Weights of a small contrastive image-text model.
Model: 12.1M parameters, 64-pixel images, encoder arch vit, encoder norm layernorm, encoder patch size [8, 8], encoder layers 6, encoder width 384, text encoder layers 8, text encoder norm layernorm, text encoder activation gelu, text encoder num experts 16.
Rows from block 5 of the text encoder of a small contrastive image-text model, named by matrix and row number. Rows with one number within an expert belong to one neuron, the router's apart. Each number is 500 + 25 x the weight over its row's rms, rounded and kept within 0 to 999. All counts start at 0. Numbers have three digits each.
After each expert's rows are labels from the 100 texts, of 14848, where the router gives the expert most weight on average: "fires on" is the input token at the peak. Only what is clearly more common there than usual is listed. The data: regions of photos with short descriptions (Visual Genome). In brackets: how many of the 100.
# router: router (text_encoder.blocks.5.mlp.router.weight, 16x128, trained with AdamW), inputs 64-127
# up: expert up (text_encoder.blocks.5.mlp.up, 16x128x128), inputs 64-127
# down: expert down (text_encoder.blocks.5.mlp.down, 16x128x128, transposed), outputs 64-127

# expert 4
router.4:501495486492484519495483476451468461478526535520503524505478462511542527525524534526531531490529521510481523471512519524513510503527466461505503465514538532517487507503536501498520501498522505
up.11:476482505522484536507484515508540484506472490493452460499535497534482554509504451487487519504509481500444439499506529449501529519492499495501487469503491471472503533488500496511509459504508512
down.11:515498498520459525484512480479501535455522505463502526553506489479488520492480497529505512522500552487516504514526473504480458481538501456478518530508498522502516498447561511460538501513509487
up.12:487500538507525511520515580496513516453504532496519502484490487481497486514476476461500471503506476462467469495462547459529520527498510491484488521500482494513528521529517477520504498490472471
down.12:487524494524506510485500493472476494549492526533481460512501533519476540510447554493491492500472510505488477544478499497471522557490483487511536544551501511467481479467496527541519501486472505
up.13:481483523524549504549475489505518551514474507451465492469474536498520514509514488517474447465509543492501544509473538512492513487480481486467495538489501464521506468465490509508501495505473498
down.13:484527497497506494434545442494485500519550531456497482476489489503474490516501521513503505482505530479523521508497524485539478503501514518470495487494526484465508526443542514484456497509534525
up.14:530522496549535473509487513521497503469552554492453480436494512486489515464531493463517508482464500513504480552502502446525515461476538474486503497457468476520546522496478464512525498486495497
down.14:490530522469501510503481504555462527541513505496470465510570524506483503494523495528501494482479555502509480506465510447451479504486509527509506494499499506462541463545491543488522493523456494
up.15:448488506535511530481526458481516459471497486464485516495541517522476486470495500483524510494471485517520487498533491524499517512483513503504495441492484500488470515525468488558486525509473537
down.15:483516545508499496454467500477477492480505492426483508546502492517482547462507460509508521545520512482472508507536480492509515486495498557489484501462487514467486484518480471464503507504510465
up.16:520547567490442525483537513466512491456546493482474507476516526486465522500512528519498511508461489491502514484495483517479471466517543511460521497460439509468550514477504544508512512504507462
down.16:515491483468496483484487469459526499509516525488519510510513536490528494495466493523465504491487426537501467486522453528474503527501462486514464556496513532530474488501586538514503534538499469
up.17:456502528511477536491555515491498487508522481477477518496474475476492501490481495489490457523473486464502511530533516544523501514485512455498495532535483486535508454536512505514502472473473528
down.17:545488501476486491459473508506533516477494480510496500541473510486432501514481520511539462510503511514488522514525466488481473475495471520480511532541461488505492527426497458469490501502507526
up.18:508511530472471513467502530536525476509536493510468493533513515495531523512530455498478515503517480470498473526466478471511499542516446522502500474453465496515442479505487525566459524498516521
down.18:537521461514486496485556508463482497500501558480513504536510490511499507441524479513473501512462492466497535466557486477516475508516516489492503513477518502512463466519447476521499492481514502
up.19:537515565497507486489513473534486495489485489494492475501516484485488483518461528505518488520531497472450515511471519477496542550501475438484479531523499496419487530537508503491512494530516474
down.19:540558471506500525500465498505513490478479520503523509499511517501473538483494497492505513499487484503507476493517497471499462483477519488509549457500496495492467499476546547516484486455482472
up.20:443482501506503518505516513542493519511513488471546528475501546495511509477504475503486444496534506523496485489482505495515456442510485508457484519515482498492538522504518446498482472477499483
down.20:481490498505553505496502487555533530512527467533450483458494500467497487495529481498522485521495468493471500533554511474535516499527502493510521487532466499504505481495501510502473455488527553
up.21:479557536500536476474504475500499514548532499473465479488532504484474522489488479519494453480533490520530491483501469505498543488509510504499490462521501498506495505502515519498467487490461508
down.21:469541451507454526478467498508538481512508464520520510505492542542485495532551493562482478497458519497496500500508513489543473506545509482514463532476532495510521499478501518505477496486530544
fires on: "cup" (7)

# expert 13
router.13:495478473497480510495474467460476442496547514533501505532505497487542543514528514506507507512530513547521533526513525509524512521528472484509517459478508552526484515500544479514514518494551489
up.11:520514512487517522516522532502462478485528486504480530496511514500504500523533500512549464525526463486531497546483483539507439487521493481447508476472452476508487483508521534534462494511482494
down.11:521483497485530517511493508508507513500484510509503500540493490551540478520430486471496513477474441544488532494499481527540443483499499485471502527478480569447478499504495521517503515442480479
up.12:469492530503508513496482562538518516487498486483461513506531480482539528513516470499535547513506477497533495494493481505489472498506476496460529506491493540478500494434526491508509459525528532
down.12:508508502548460510506479507487471488508501531473515513491451480461465507501480463525506473511547468533551473481485518481498499529495514498511518513526516513516473477508462524512508474490451536
up.13:523543575504540542522552529516493485537519488438504481475514521470486468497501500508504541502476520543533478510500466508534480526460477485496491494458476505470484478510508541497536495480522477
down.13:493487557498493504468509516465498482439478451487551512506480502498499465487473503514491544491518481473530523498498495457494524497549490494475496515492503500543460531482491471473549530533477453
up.14:499472480494489527498501513472478498488485504492528496507545494512497491545527441493511487490470523435527506484460520494475474515549474475499505531513487501505484528536518460533485516537487468
down.14:543539468501475510476491507485519508482472514503516492494505509535505505484546505515490513472463441502559487511511556475512502477482489476478526529488486453495519522467512520519488509459474468
up.15:473524503511540510463466521551516463525515498513476468467501483528465491528525470540503499523470522549526488488527557458474505499478485542495522503469500550490515555544505461507482454522470500
down.15:507541488553493518509493513489501455503492477523515494526507480526530472497503467498521527472525495522496455512447517516468491507490488506483535508529511531413519474478516503507505507543501487
up.16:474503491483541483528510511460513505446477487505485547494479507491485504508491499491498444473550488497535471512561507503494512544481501518459514528465485515528521524492505524442547483499526502
down.16:501483494465507466488533494548513489518498523516517494482488492536509492553520504468512519490486475485523536471500509516513443469478517481500460491525506530471500494501493483479526439506499457
up.17:530523520482487491516509541515473509547477512521467510510504489482492479485456538499487485548491478514486515440513463524493552507509521461507512496509469497513440517552464479535510514459514498
down.17:520488506494487478479519494496514497528506506511485470553496494489513472473495521508509494511496500498458494538499524491504504480490498512480453430526544503495499499509483497494510493493499499
up.18:469500486484482487507480504518522467478548545497481487448510492511508496455471497581491481531489500518474513513470486505527499543519483494517479515482469529517526449499503526514504542458529477
down.18:534506529479520438483510473497518436507492472497550519517531514471513540542506517480494523486501457477484515506465467452518522529491493507505497516494496508439514503462540525514504496477499504
up.19:480571502515522474491485512492500503510502468524455470478534497507538480509530518530501519500457536497500492497547493470472497513520512516454519492501455483509519517506475528449501483507468485
down.19:494512459491515522544488449472451516528511498497471533499504528509509518512496520497512530523526524525521499484483528515513503508511462489513491458501498494467510484469509454473472490492503473
up.20:448515492503509517483518495503523529513512457540464502503503528505522523497519492500483492463511493529506492510502536481483512497537471527469520492499480494483503510495499476478487459461528469
down.20:456522481502467500519500517497558461515533484465523489508462547504483499491491452553521492479506531515528463483499536567501501493480519468524512495463464481534497497537519474495500512485480512
up.21:533517516493506531540496463479528558484478488500507505470527484489515455500542500524521508529545519471491468514499460472492419537501498528485499519467485506503527488487527520494446496504463493
down.21:483490518514513522499537477483510518488544557484521494497522496526502526504436516468516475518480468543459475451517556489496494456504459477495538493476524515487521477527483528503483520535523516
fires on: "plane" (90); "airplane" (10)

# expert 2
router.2:446501487496501532529498478476467505516533527518532529502491479475545518544507519549510546499516520530524541533516500543483531506534474492519497503510522540522547508522516467480526542478535509
up.23:503459491529527537540485543460509463484522437469476508517506553491481494496492515561522480526469454479464473502492490548485470471517495489492520498470493500476470506525524482494504487512517466
down.23:527530511489500528505508473486524502512490455495526483490475462473477541452549532536546493491505479457476502481498493535525505523452495488512523507516501502534522486486508531517540510543499468
up.24:427498473522472492484503543465516490532505470465526463538491480494517492496483474491460501525494480540512474508535500475491469479488524499481482518499490448491493500507492484515500504525507463
down.24:494456473507452513491503537497501489490526467523534486492468504492507470567501484535472524575501495495523473477506487479522529521489459506461510456546466493466511504479542447497491558528483487
up.25:465506510493505483460516512526457471511492447511515550512509496521539487508442515475517508492479545504523466481499527500484480512513513461460508503506498465471522468481484508497470506483486510
down.25:474488527486490495509427530498485523516455511474542516479507503476477481510507503509516495505487505499455487497495503473539513493534505498498521470486531481474519470524503558540489484511508535
up.26:536519518521483522504461565500519522508477521457508485513488462494508501496470512444482520516523470510480448493496497494520473503511497514497463513540480441460471535537529501542509465450509476
down.26:504461474502487528502536508495527404505507506493490546494533533478510514471498457506490490526497520495463477523490462466511512532497541506488492501476518479480533478516513453489491519497531486
up.27:519527499499467549509470517509495456468521520532468546501528507487510458490452500507524476506509503510495490510506480527524501452491514480486485455524501523524506493550491495506544544546491443
down.27:547485504512518469509533462477518488498504443532492476512489520491465484515546489466494450499446510474499486528488447508536506487494515508549538500506484524492518508531529501475490484490491477
up.28:531479530516510525509509491493513532531522493462473440507476500500480472495511554471475507495490541506508507456499501517462500477522512495469469495502487466499512507524461479489481443487493505
down.28:503531526474527528526458500451484496533520467527461461493513482484503475521509533509507470519520492505527478479481488546530542535491493509477481523512483529500527513504476491483515497536459483
up.29:515512473498551495488461487498488509529460505513442508477529503536472521519504492482521490451507463478504476502474538507487497493501483504488463455542510536466507481501504500501500504505484519
down.29:476517526506487521502514499468492456479514513479455505502490496535466455494507521478461538465486506533472504495513501522482478456461475518492524519542494520464541515557492537492513512518494472
up.30:473517514478489495535503506482490511516500458507492470494486538489526524533519471491498471483512495489470558528473532515489497541444524474530453504465493468506505464474528458525483498545499523
down.30:521511481478484487497480459517479476478499504524523503461531493537460511531491520485494506470505467524526496498452493493491504501517533513453533515478515489494472525497492510557519480483483477
up.31:483496508533483542492470540462545516555476503511518493497522504499479525492489476501493505514489513539533497488491497482481502513468505489546538510501504504484493512516448452490465508514502512
down.31:477503536495511562560501453493485476532503498480521514555486496493480530533493536483477513479511475507488520499503491531498509487493531462482473510527489487538453506441462472488521507523539518
up.32:502497479549492515538466499514489532508527519461514454533526473472531473510487537475520524462500510490468522495483485497447515436481469523539440527506471521530498483520480467517534491477509485
down.32:507486450436504464534530491531536481540520457504510501450447478465504511484471485519492554505525527503548514489494479496497501497509486492466545476535536519481486514498524516487476529502516458
up.33:508498495453494508490474536506516494454518491518461482522454492504484456492477525511451489483484420478480478492529513509555533440505502521498515514484486498519523513449511490508425505471532498
down.33:495538510464478492495513486496541558574527497511496506483507465493508541547511478509467468482495485480465489502504467499457499520520524502503477476471555460524514525521562479494508532478471477
fires on: "jeans" (38); "pants" (35); "player" (18)

# expert 5
router.5:507483484474479509473502464437502499486506515534525491536506481545517539529486523529510548515519520537472522476510502510518497522526456498512492476525522508525483498522532506483528490513533501
up.11:488503547476517515476490478480507531520528542485517519493499471478517481507495501464499477498487468473545471463496484515519476488488479495490471471534524505517530481519467496540494499549540500
down.11:512482510500515461497470477514538520488502533563492520507538472522448501492516509483492536497479500571462540513458485490503509533454492520473486519513519465488508530484482489513542501501510500
up.12:523483549526523493517508511494478523486563483482526492478509543508497531479480478507466514531529478491461502557474504494521531463515527498474476527470506512473515451539536500516485471507466454
down.12:500494474483504498507550459480517468505494483521492507528514526504535497482514454509499473510483544491513507500525508548476496516475528482497489502472494455483504527496480506513507545440462461
up.13:471496482505532536489531484535486522491528485520466505571523467487487513502516488527498472514505469526549508462502517512507496517499500486493474471476490484529499515473464499538495516503523458
down.13:516471501522493501535522514471512512500517454481543502515497486467493500453479446464469535536502548515489524490526509523528471491473500508503508518553492520495454466474533476511488488559484492
up.14:501472521471515488498537525484537511486455465519466481498506511504498473476527510511484515476490457505490531495503507523533530464467470526455492493496476535497510511498489464474452504513525479
down.14:519455497519488530524503489505496489438539493467473541524529526487516473492534508484518507462513547479540502512537499529497521500495509497483541485476480505552446549494501484522516530515524540
up.15:516510532486540470470500528511496498498468477487544511530502518531519477447491468489485500482543525467506518505509477456533485506531457497529521474523460494505543490511470490459530552502440517
down.15:472498487502497507501467546527496512479481524444524509511508521497545474460511505527504500492497465499514526444513493507504499502524509513496527499475507538521512507470566492564486510530513477
up.16:526538508469464512496511492542479489487506487500495509518517509507493506503516504494465507476452481540527477533507499432452531510458531502492497504521458477452485509464510471485509445500500495
down.16:525532532506517443496502479518461493420506462525477539487466509541529518481488510480448508473512522504502540525488514502504490478516483503497510507486505488516502469488494500508476514507563533
up.17:502497505540471535480511502498438517517516489548489515510508493448489443501506499499513505521515465538472495434488550512479514503515463526496477453481495517481498487494470508497516479477504479
down.17:518522532497519499468550530519489501493489500478500501511452462533496575496496498498486533518516522497481471504456490504524488509470509498482483509495503476489483535496469482461462518524496483
up.18:485493527470509517461462499513494544490495460479508503505490495472484477528521484489459457518537475477502517513475476460523501520498494501454528508487483484503557521506502532537538512493510487
down.18:527495541485493523501503492446548507481551507496470510522504509550532518510480500474534485467441489527522542472544485531457484508511538483481488523484509493517503478519491469523537504542469473
up.19:521478505480488467530483548497507470480464551496514516483489504465530482515464467451488463503472485454479504516489483483539543464542492505541540528521493517461511524469474490504529529509452460
down.19:506500475536517514495525481468469574508456492529510520518505452497487465454519494507472518544545501504535534498523486484478471511463526534511486486514505527509484480521501452515485462515535493
up.20:508507524528447537492502487466470493494499510518479492525500518567494478488478493494503494516503484497491480513502519507478502511491557526510487512467495493505503497432498508492503462515493487
down.20:505540441505482451496508523524496499482497458469506496464483477492485480512499514535507502499505524523512509527515473508519477516509465486481503525534532494524492482472490486477543563481476480
up.21:487528492482514505524511476536462535510483499472498485501516490508498508486491487481511495550419524501497479505500496501525464471520490495481492462484488429516516493480491533475518542522519502
down.21:478497485508512473435523533500492486509455498470511532492470490521492516498488538504540511510501491550505502532491484517517524475489505524511506546515525538494474480513444473538511500514454496
fires on: "platform" (22); "station" (12); "railing" (8)

# expert 1
router.1:470478472456481545491496488466468492461508525522531480528486516517494537551530528568473543525548491502485513466532511540521496537526479485542500468540520532518475494512522504493566509491509511
up.11:518534527535500558483509497510547499484512436484497511525495512479496490518497482492460514530454503474510492508502594472491477507490512509498512484457492445532490510506551461505517508526509470
down.11:494501444511444493512515481508519482479513542496505508490516522505520488472522545518512462553490531478474468455532528481518472558527521518508503495492511515523476490524497507498489473512484506
up.12:484469498491501542524509560497444487496508525474508490499496521519488510514515467494551533472485454516525488471534481490514488481486485480497500490534523461457525501517499510465495480528533490
down.12:510445499480492521514499521543515493549480456451487481478457502501523513496505520436480477542522482487496542491539471545502515490505515456516493480490518486492491524502511504483488445509470531
up.13:571495508494528503537502527469527478516477475465496513510495520494478534493494473485526479464499543502517487507504500513487464452566465498452467495507446478518506474504487537516465464520515479
down.13:497488535485517497522538506512526483532525502481518514477523489529472510449504526473472500507503479499491496502508519470523473487528485511505470510499460558533480518508513493489469481505450497
up.14:545497513470520505533524486444533497506515480498500490486494479486473520527499496521533482511494501517521504466521454489491498469490500488501524467505529492489514470498491488483492500473482516
down.14:526470538458464509499468457505501475542516496462522530457481498497509515517549465484498501539490496548460492500542452476497491485499540503489510507477517472511541473476514506507486512490445512
up.15:509505537483474456500541520503508505492489472502501507501461504462499551494496462501487490509513493503497490482521542520504518557523479507469449483507511519518486504445460491501487516520516487
down.15:486479501479502554505549521508520506511498440452500507528480479482501462531511518466489519486533521464522492495536502487513487471559540489537507489527467488520500476533434456496512548475455482
up.16:526514482499501492490491517523531526516560473513475455484505520497467500475503480516543513484491483502524502486495545478467469527455471509461480515458493486486536516485451488541497449495496516
down.16:486499475520474488487501457483444519515468537477492571538515490513543529509473474504494480507502482479485532516493471490501488489452489477473479490424470495493519538478530474554481510497517521
up.17:472465481492498511534527503519511486523484505497503520526499496519473503472500474467470439496489511470449521511473516503489491503473507473454554538545484483524470466486455498483439513475515478
down.17:525479447517486544539513500486449497463507541465514484500481478492499533515516496464504413518486485483494536521500509518533512543480541487536497536531523509483500498497498540508488520504495490
up.18:488494508490511481527432504500532496464469493529549500455516490480525503471440502474507529512508471442500512510492511487508495477497493485505496518534530521485556487484478563496493484524508492
down.18:483491504533491493468553518503508560457505489494470526510492484484470479470537472554514552505478476496552533472508481506508520495456511485473480527486499484497496487483475508465520488488537490
up.19:476537509521469509513492486510472518472542439462500495488528476449488511484475498528548504496467498514511487508475507508514475536517451508507517521495487482481464520487525454495502522538519479
down.19:503531469512455529493480513569505490481474482489491479534504475520491481471521483494508506533551478522498485445534511558518484519476505488525479466519543514506530469488498495493518525500464477
up.20:492515514497513488480531491532537548474484500491463503538504474490498480527474484493532514504516445544442487469504452531456515511533492501490495536503495474510522486549501501485477537521474551
down.20:478518483449516484541535477488510508461518470515520501471580506490521531483475487549511485554495522468484502538503504459512553518502498499488502492481509490502467457524510458492491500558499490
up.21:511516505506496519525457500500506527445538485484489518428495530507476493507550486487481516466480473467502551471525482465479496494502495544515521546499501506519466518521471529489462472477437520
down.21:479499533469508468525480494524476520501517471529541456522473514497460523507516491508514472520485458503479522465501514470449474494492506482544467464475501506485498485535450519487516525501487471
fires on: "trees" (74); "court" (13)

# expert 6
router.6:492470462497480502513477461454501484459523508519529497527495490484530537507531461501515469512504488490491534529497542543529435520512483550496502495527534523555501467518515486527524496478490546
up.23:495532516506483470511515560524503500508478496471498488500464490527490474485472482464499508540495477467528529474488476505552495520488465484515495479503504501488450517499517512547475480499512550
down.23:465503520497552484484487550520549464501477516523496470509526526543529469515462502483464526482568496452518491532524483534485518486495484501483468487502543476496480514483509497502462506553495491
up.24:468549499494523494484509487528476475501502523462491508535531474504530515467515483486508518537507510518545496514506464441465492510492447462524490530537470492509482502501497487544458478515526529
down.24:514476519502518500498511501497507540483480480465503446505486476455511487497470468509469475494521514511534544495531486451484527495528539512475467542514500544501525531433458538498469503520506480
up.25:494539478544490512471476517512473485533473479492491478541529547485537492488467492490500531468470494539490493545497485461468487544508528501504538479500517501466486496484477461484555483484504484
down.25:518507485499529518526523476565484514527489491445506479518545451519479521498534493510540525484527515489469502475556510477504479498454481505452460486465494498494460480492538492467554499492541459
up.26:518471523500523488471553517485521490482507520547482507520508515493537510466500523472523511517499475506506510540482497461489517527504473476465513468505480456473460530503490491482466474481513508
down.26:512486523486491514517516489489483574478507475483544475517541464531470480473474482478456511514558519518472493445525502506544557523503535518510515465529507541521432475481524510527519551512467487
up.27:512513496459500495478495453489476477530474489458501461510499509470536488487514506492497514497509485489493477547477539481503470546495542534517487495490513487457480469486521503513501512497502479
down.27:480484514505514516464486467529511492526478510512497515501487505524496508554483483495509491510533515479488536553452509454496451515458497469518508472552504488520508469477511510484478451479512436
up.28:526532478516490523554514471520523488498490462501473487536509473518563458548464537504502491488493474516481458523456554529467498504461490483495516524488498544512497537509506456535516482554460534
down.28:501537525464523510496523446504499511497516500539507530495514519478451477459494503485522500491464511481504518493532481508472515456556521476476481505506512485548529518497495489519474454515531473
up.127:533484453493523495489530491470485505511480514472478486502465504533476506488523468486512490469546481490508456487488476479489482457563517504487474463521470564524518491538496534468512499490505511
down.127:512488482491493474476525547471490489499503529477491467474498469494436496534513510504538453516485512498478469502491509527512508519538479510513534493520474480499443500485482499459527538469489469
fires on: "sheep" (72); "duck" (9)

# expert 8
router.8:485474487465491502480492467467489517494510565533537499515535526468507487518542537522523480477509541520506542506491479511529538524513472500538495481510508543534501526511531537539532521512523519
up.0:498473499517520525580513458510484520508496498479502471438449490503527471495493495483441483495507519504528504547496449500497514476473499489465562528528515475474529517488527546473523466554505500
down.0:490477514435488487499487515470494465489504499481516508499475501490497511491468566495475484487451487455513477463499530491481547474511489537497436485490537524472511527478479510531549505510512476
up.1:514486482526496604491525487481514523501439524570486505512484507505497483510486529464528520496501550514508456483542545511500485507472471453485495492504478495485547465468494483504480485497506488
down.1:485491477493468509524510533527505468509489505505536504493514523539523507529501496508477451470509512498522532488496504552460475529498484475467520463515531460489505472503526507470515523520453479
up.2:523503499515538509492523512483516498468522451455519494536551530511521505495491473479501548532495476519489535491547509543503514503521509533467518526515479494497481492459463514494499483489517482
down.2:539545463489521509486500462476474516464487568482490513510528459530501504502524494563472532507501511499503546544483447516494509504487522499494539540519510505489484474518526522499521496477491486
up.3:480494510523440455521518531489471486468463497536511539474496499509486479515483460522505472514473532449521498513502524530495453496540469506477515515484458498501518559489468530491490469489494539
down.3:528519497479504486482546448517500486496502499471497535543456501528446548484505509530478480510527570537516543504521493486479505570501463511525520522498556520481523493500482468524503488480502489
up.4:522516515522516522483519525523444497482470480498490485530522533511475493484501527478500497522484449495496493505543525481470439473488520467481482466506506482499510524539525474513532488508456450
down.4:489503515495459482497512490559526498543531501504501490510459518475529475493510513483505491492529537482500507482476478491475479541506524534499503509544514517489463508528509505450460502536440523
up.5:443525470472517523467492535500492507496516460499459506530530526505471495461501544449487491534451501526509528474444536483518502438477493491489542528501495526469556483497475517510514490508504495
down.5:506544518446486459493499484542524538477468518497481499496510485474459520487517508532495501445479523468514493533530530539477512500501518478475506480510509540478502504522517517503481524524462512
up.6:513494503513486488470521500532475501506529467448490521500512500466520535477474451520490499503514489541522512519489527520481551473507450532463502489535470508490484446500495540563509495517476489
down.6:495523526503438518505555520519491474507508484524520479493463457501506488529479498509484532514463484476478526488483493488524493477493485475452524503517514485498534519499514524529502527528540512
up.7:490501477484503475504468449515521507490488495477521498529544495468496485484496537464491501445468521484505534479490530521518506473498458510480479523524466523503508479495552546499509504493512494
down.7:458507483482457503506502540513512495506475486565520517491513470480479512472484481544497517448502477521523491530512561495507533522499524496462529476493458513462460535467461531498529504520505520
up.8:493502522498505516500484532531499504473537487474522543491476502515538493502521476477505509510545514494484486483497473475488489459494465548485474482495520491495514533520533503466478494548489516
down.8:457467518496512452515532492513486487484502484512546504473511442513521547560555488508495468520508487519480523531503487516518495482505528489507487530491527489469531490495491531489502521510498450
up.9:477514516525476514451519512479493468478462483497476484490548501509468491504469499504514482496505520496499518522505504486489490485495497500445490488522493484483487493529460501544501551541496449
down.9:464488475484477535491481498518481485534477492520520465489492467531485521494458517488517538524447518477497444527468491452493501515521481481501501478459521521513505507504530540520494491486463558
up.10:465495565504477480491497501482547483478476537487461526520516476455489477501544451514476505539489522489487525562490490526499541500483522527566471565507492512480511500498511485481480513505508469
down.10:512510519500476517478485493503506513473468488480528516508505509474492486556502496471473493451500514521508505491497546507518516501546489517447522495481501509484510535530524476466498521520478491
fires on: "snow" (50); "ski" (18); "wetsuit" (12); "pan" (10)

# expert 10
router.10:505503479490499508498492473454477467488515540520510531513483458531543526534528543538522535493534533515504522482512518526513512506532467472498498460509542536523487500503538511496524498511515517
up.11:526498516522486496504485486499509486466494453506546520550497508493474508466485487489508519520487457443524479473463461466518491519504467512472536480534498496479422505487497523483478486479465470
down.11:488495471478486521465484520499535513438477467516521526523472539525507516502538506530510490505477452486494518514501496511473479525533562506534522483520514496499480473491514467499507489475512511
up.12:509530479477542538476508446509529547513537480489469483491500512497499486474457478488525504484495492515522533540471527499501500508450515482485504499528478471463483473493506508487514479479527468
down.12:509471465466511524520501480496531457502472490492548486518469557532504433489470498513518506503499474474532531517500470534523491489517466479478559477520508486515499502509559512522486495487477490
up.13:457524502512491496486516471508502517503489501534483451518463541519493487460477502502497530467453524485519527497513502475485494466488513494483452494478492508504495523535470519538508540520460461
down.13:522480504548470507498524528546508478489521447539481521498482527487452520525517468486481480470485473492499485531505508495485478521493495457478526518497496479542511513483464461523522462506490506
up.14:473513506511478511523486463489499523500525506468492504508494534457522506467490505525448458522487472493511498471517557519510492502469540515496489497494459469481511454480495468557499504510511492
down.14:516508484456508481507503511531501482476496490539503466546488476519503507449527491499508486492466477477535514521503465497522513475431487507510484489531542532509491475499489462469518534510470537
up.15:520536528501476490501500513461521534520494534504502473483479497529504476465553504499487482522556522479523491542487473462476482516576511530503508487471480462465496503495467534522488501521480512
down.15:511486514481515494488500489491480487488522494516488492511477488515500505517481506475480525516469542453556509501507463525474472465539483519477537469528516552478498499526508516546504493511524517
up.16:503489530532550500477511498494520546489499501490464516477495503498566514521443529558493491513483512512492489491486535462539487449497518496482479523516488480468506535475508498514471536482487487
down.16:505519447483505517495468505570528545513510496499533469447468470502483455476518524490524513537471516475502492513507467491476528480527558497513531483463498516482487488504498529483522507502499553
up.17:508506523509497517508503515548496535491494494533482520508496471503500541489534484483434483508494510484445478543477520530474468483472470482522452464512487495469538530521504465495544463521479490
down.17:478491521457490484489476515525461496505516478513528497500484552500440469529532487486483478486473507480512463492537490549465487539508483480453478482500523529522503480511520501475519504482480490
up.18:512510538497499517466516489503511512466481472516462524454552520500498463489469492460462490524501510515525514540549478504507478494453504501495480510464497481540489492540473449501461546516443453
down.18:473524535529510457511515525458526498489535468508504508481484521446469493508471475492547497513490510525488471475513519500550475511438514520468516496502501502552525499525476532482519507488486507
up.19:512505516500526489493497511527485527486504528496506502487488530470483487480496510484493463487548472501488501494503578515525446497467552456529487474506471514527472453498501508477478542490468504
down.19:529450486550494495484513493523513539496498476524489470465505438475512470490462548474511501479504509515555462515485475520481533553475488536521511480499478518504494499524448529475498499517470479
up.20:477466540488507516479540505499457508446536502514483461527510542487486524478497484491504506492527469491502477511489515477532485503492474519464530493515444458530547526491494506491490534544477487
down.20:531521494490511486488495499455491503520453494521503499490553490478482487471490514492452503478513479492541524519499515488493490555471531483507498528541463475527504526490441532510459493488494459
up.21:542533456510497527496489488502510550513556521467473476458512499488540489472553460454502456506483520508498467504474485517477495448525500481529464474475508506512513524529475517494505493471490479
down.21:492486508524491470491521510446462477488508485541500539515534522502524454469497466484517505504507519491554495492514503530515489480498488479529503518469481521530500486498479490479486485505507485
fires on: "gold" (7)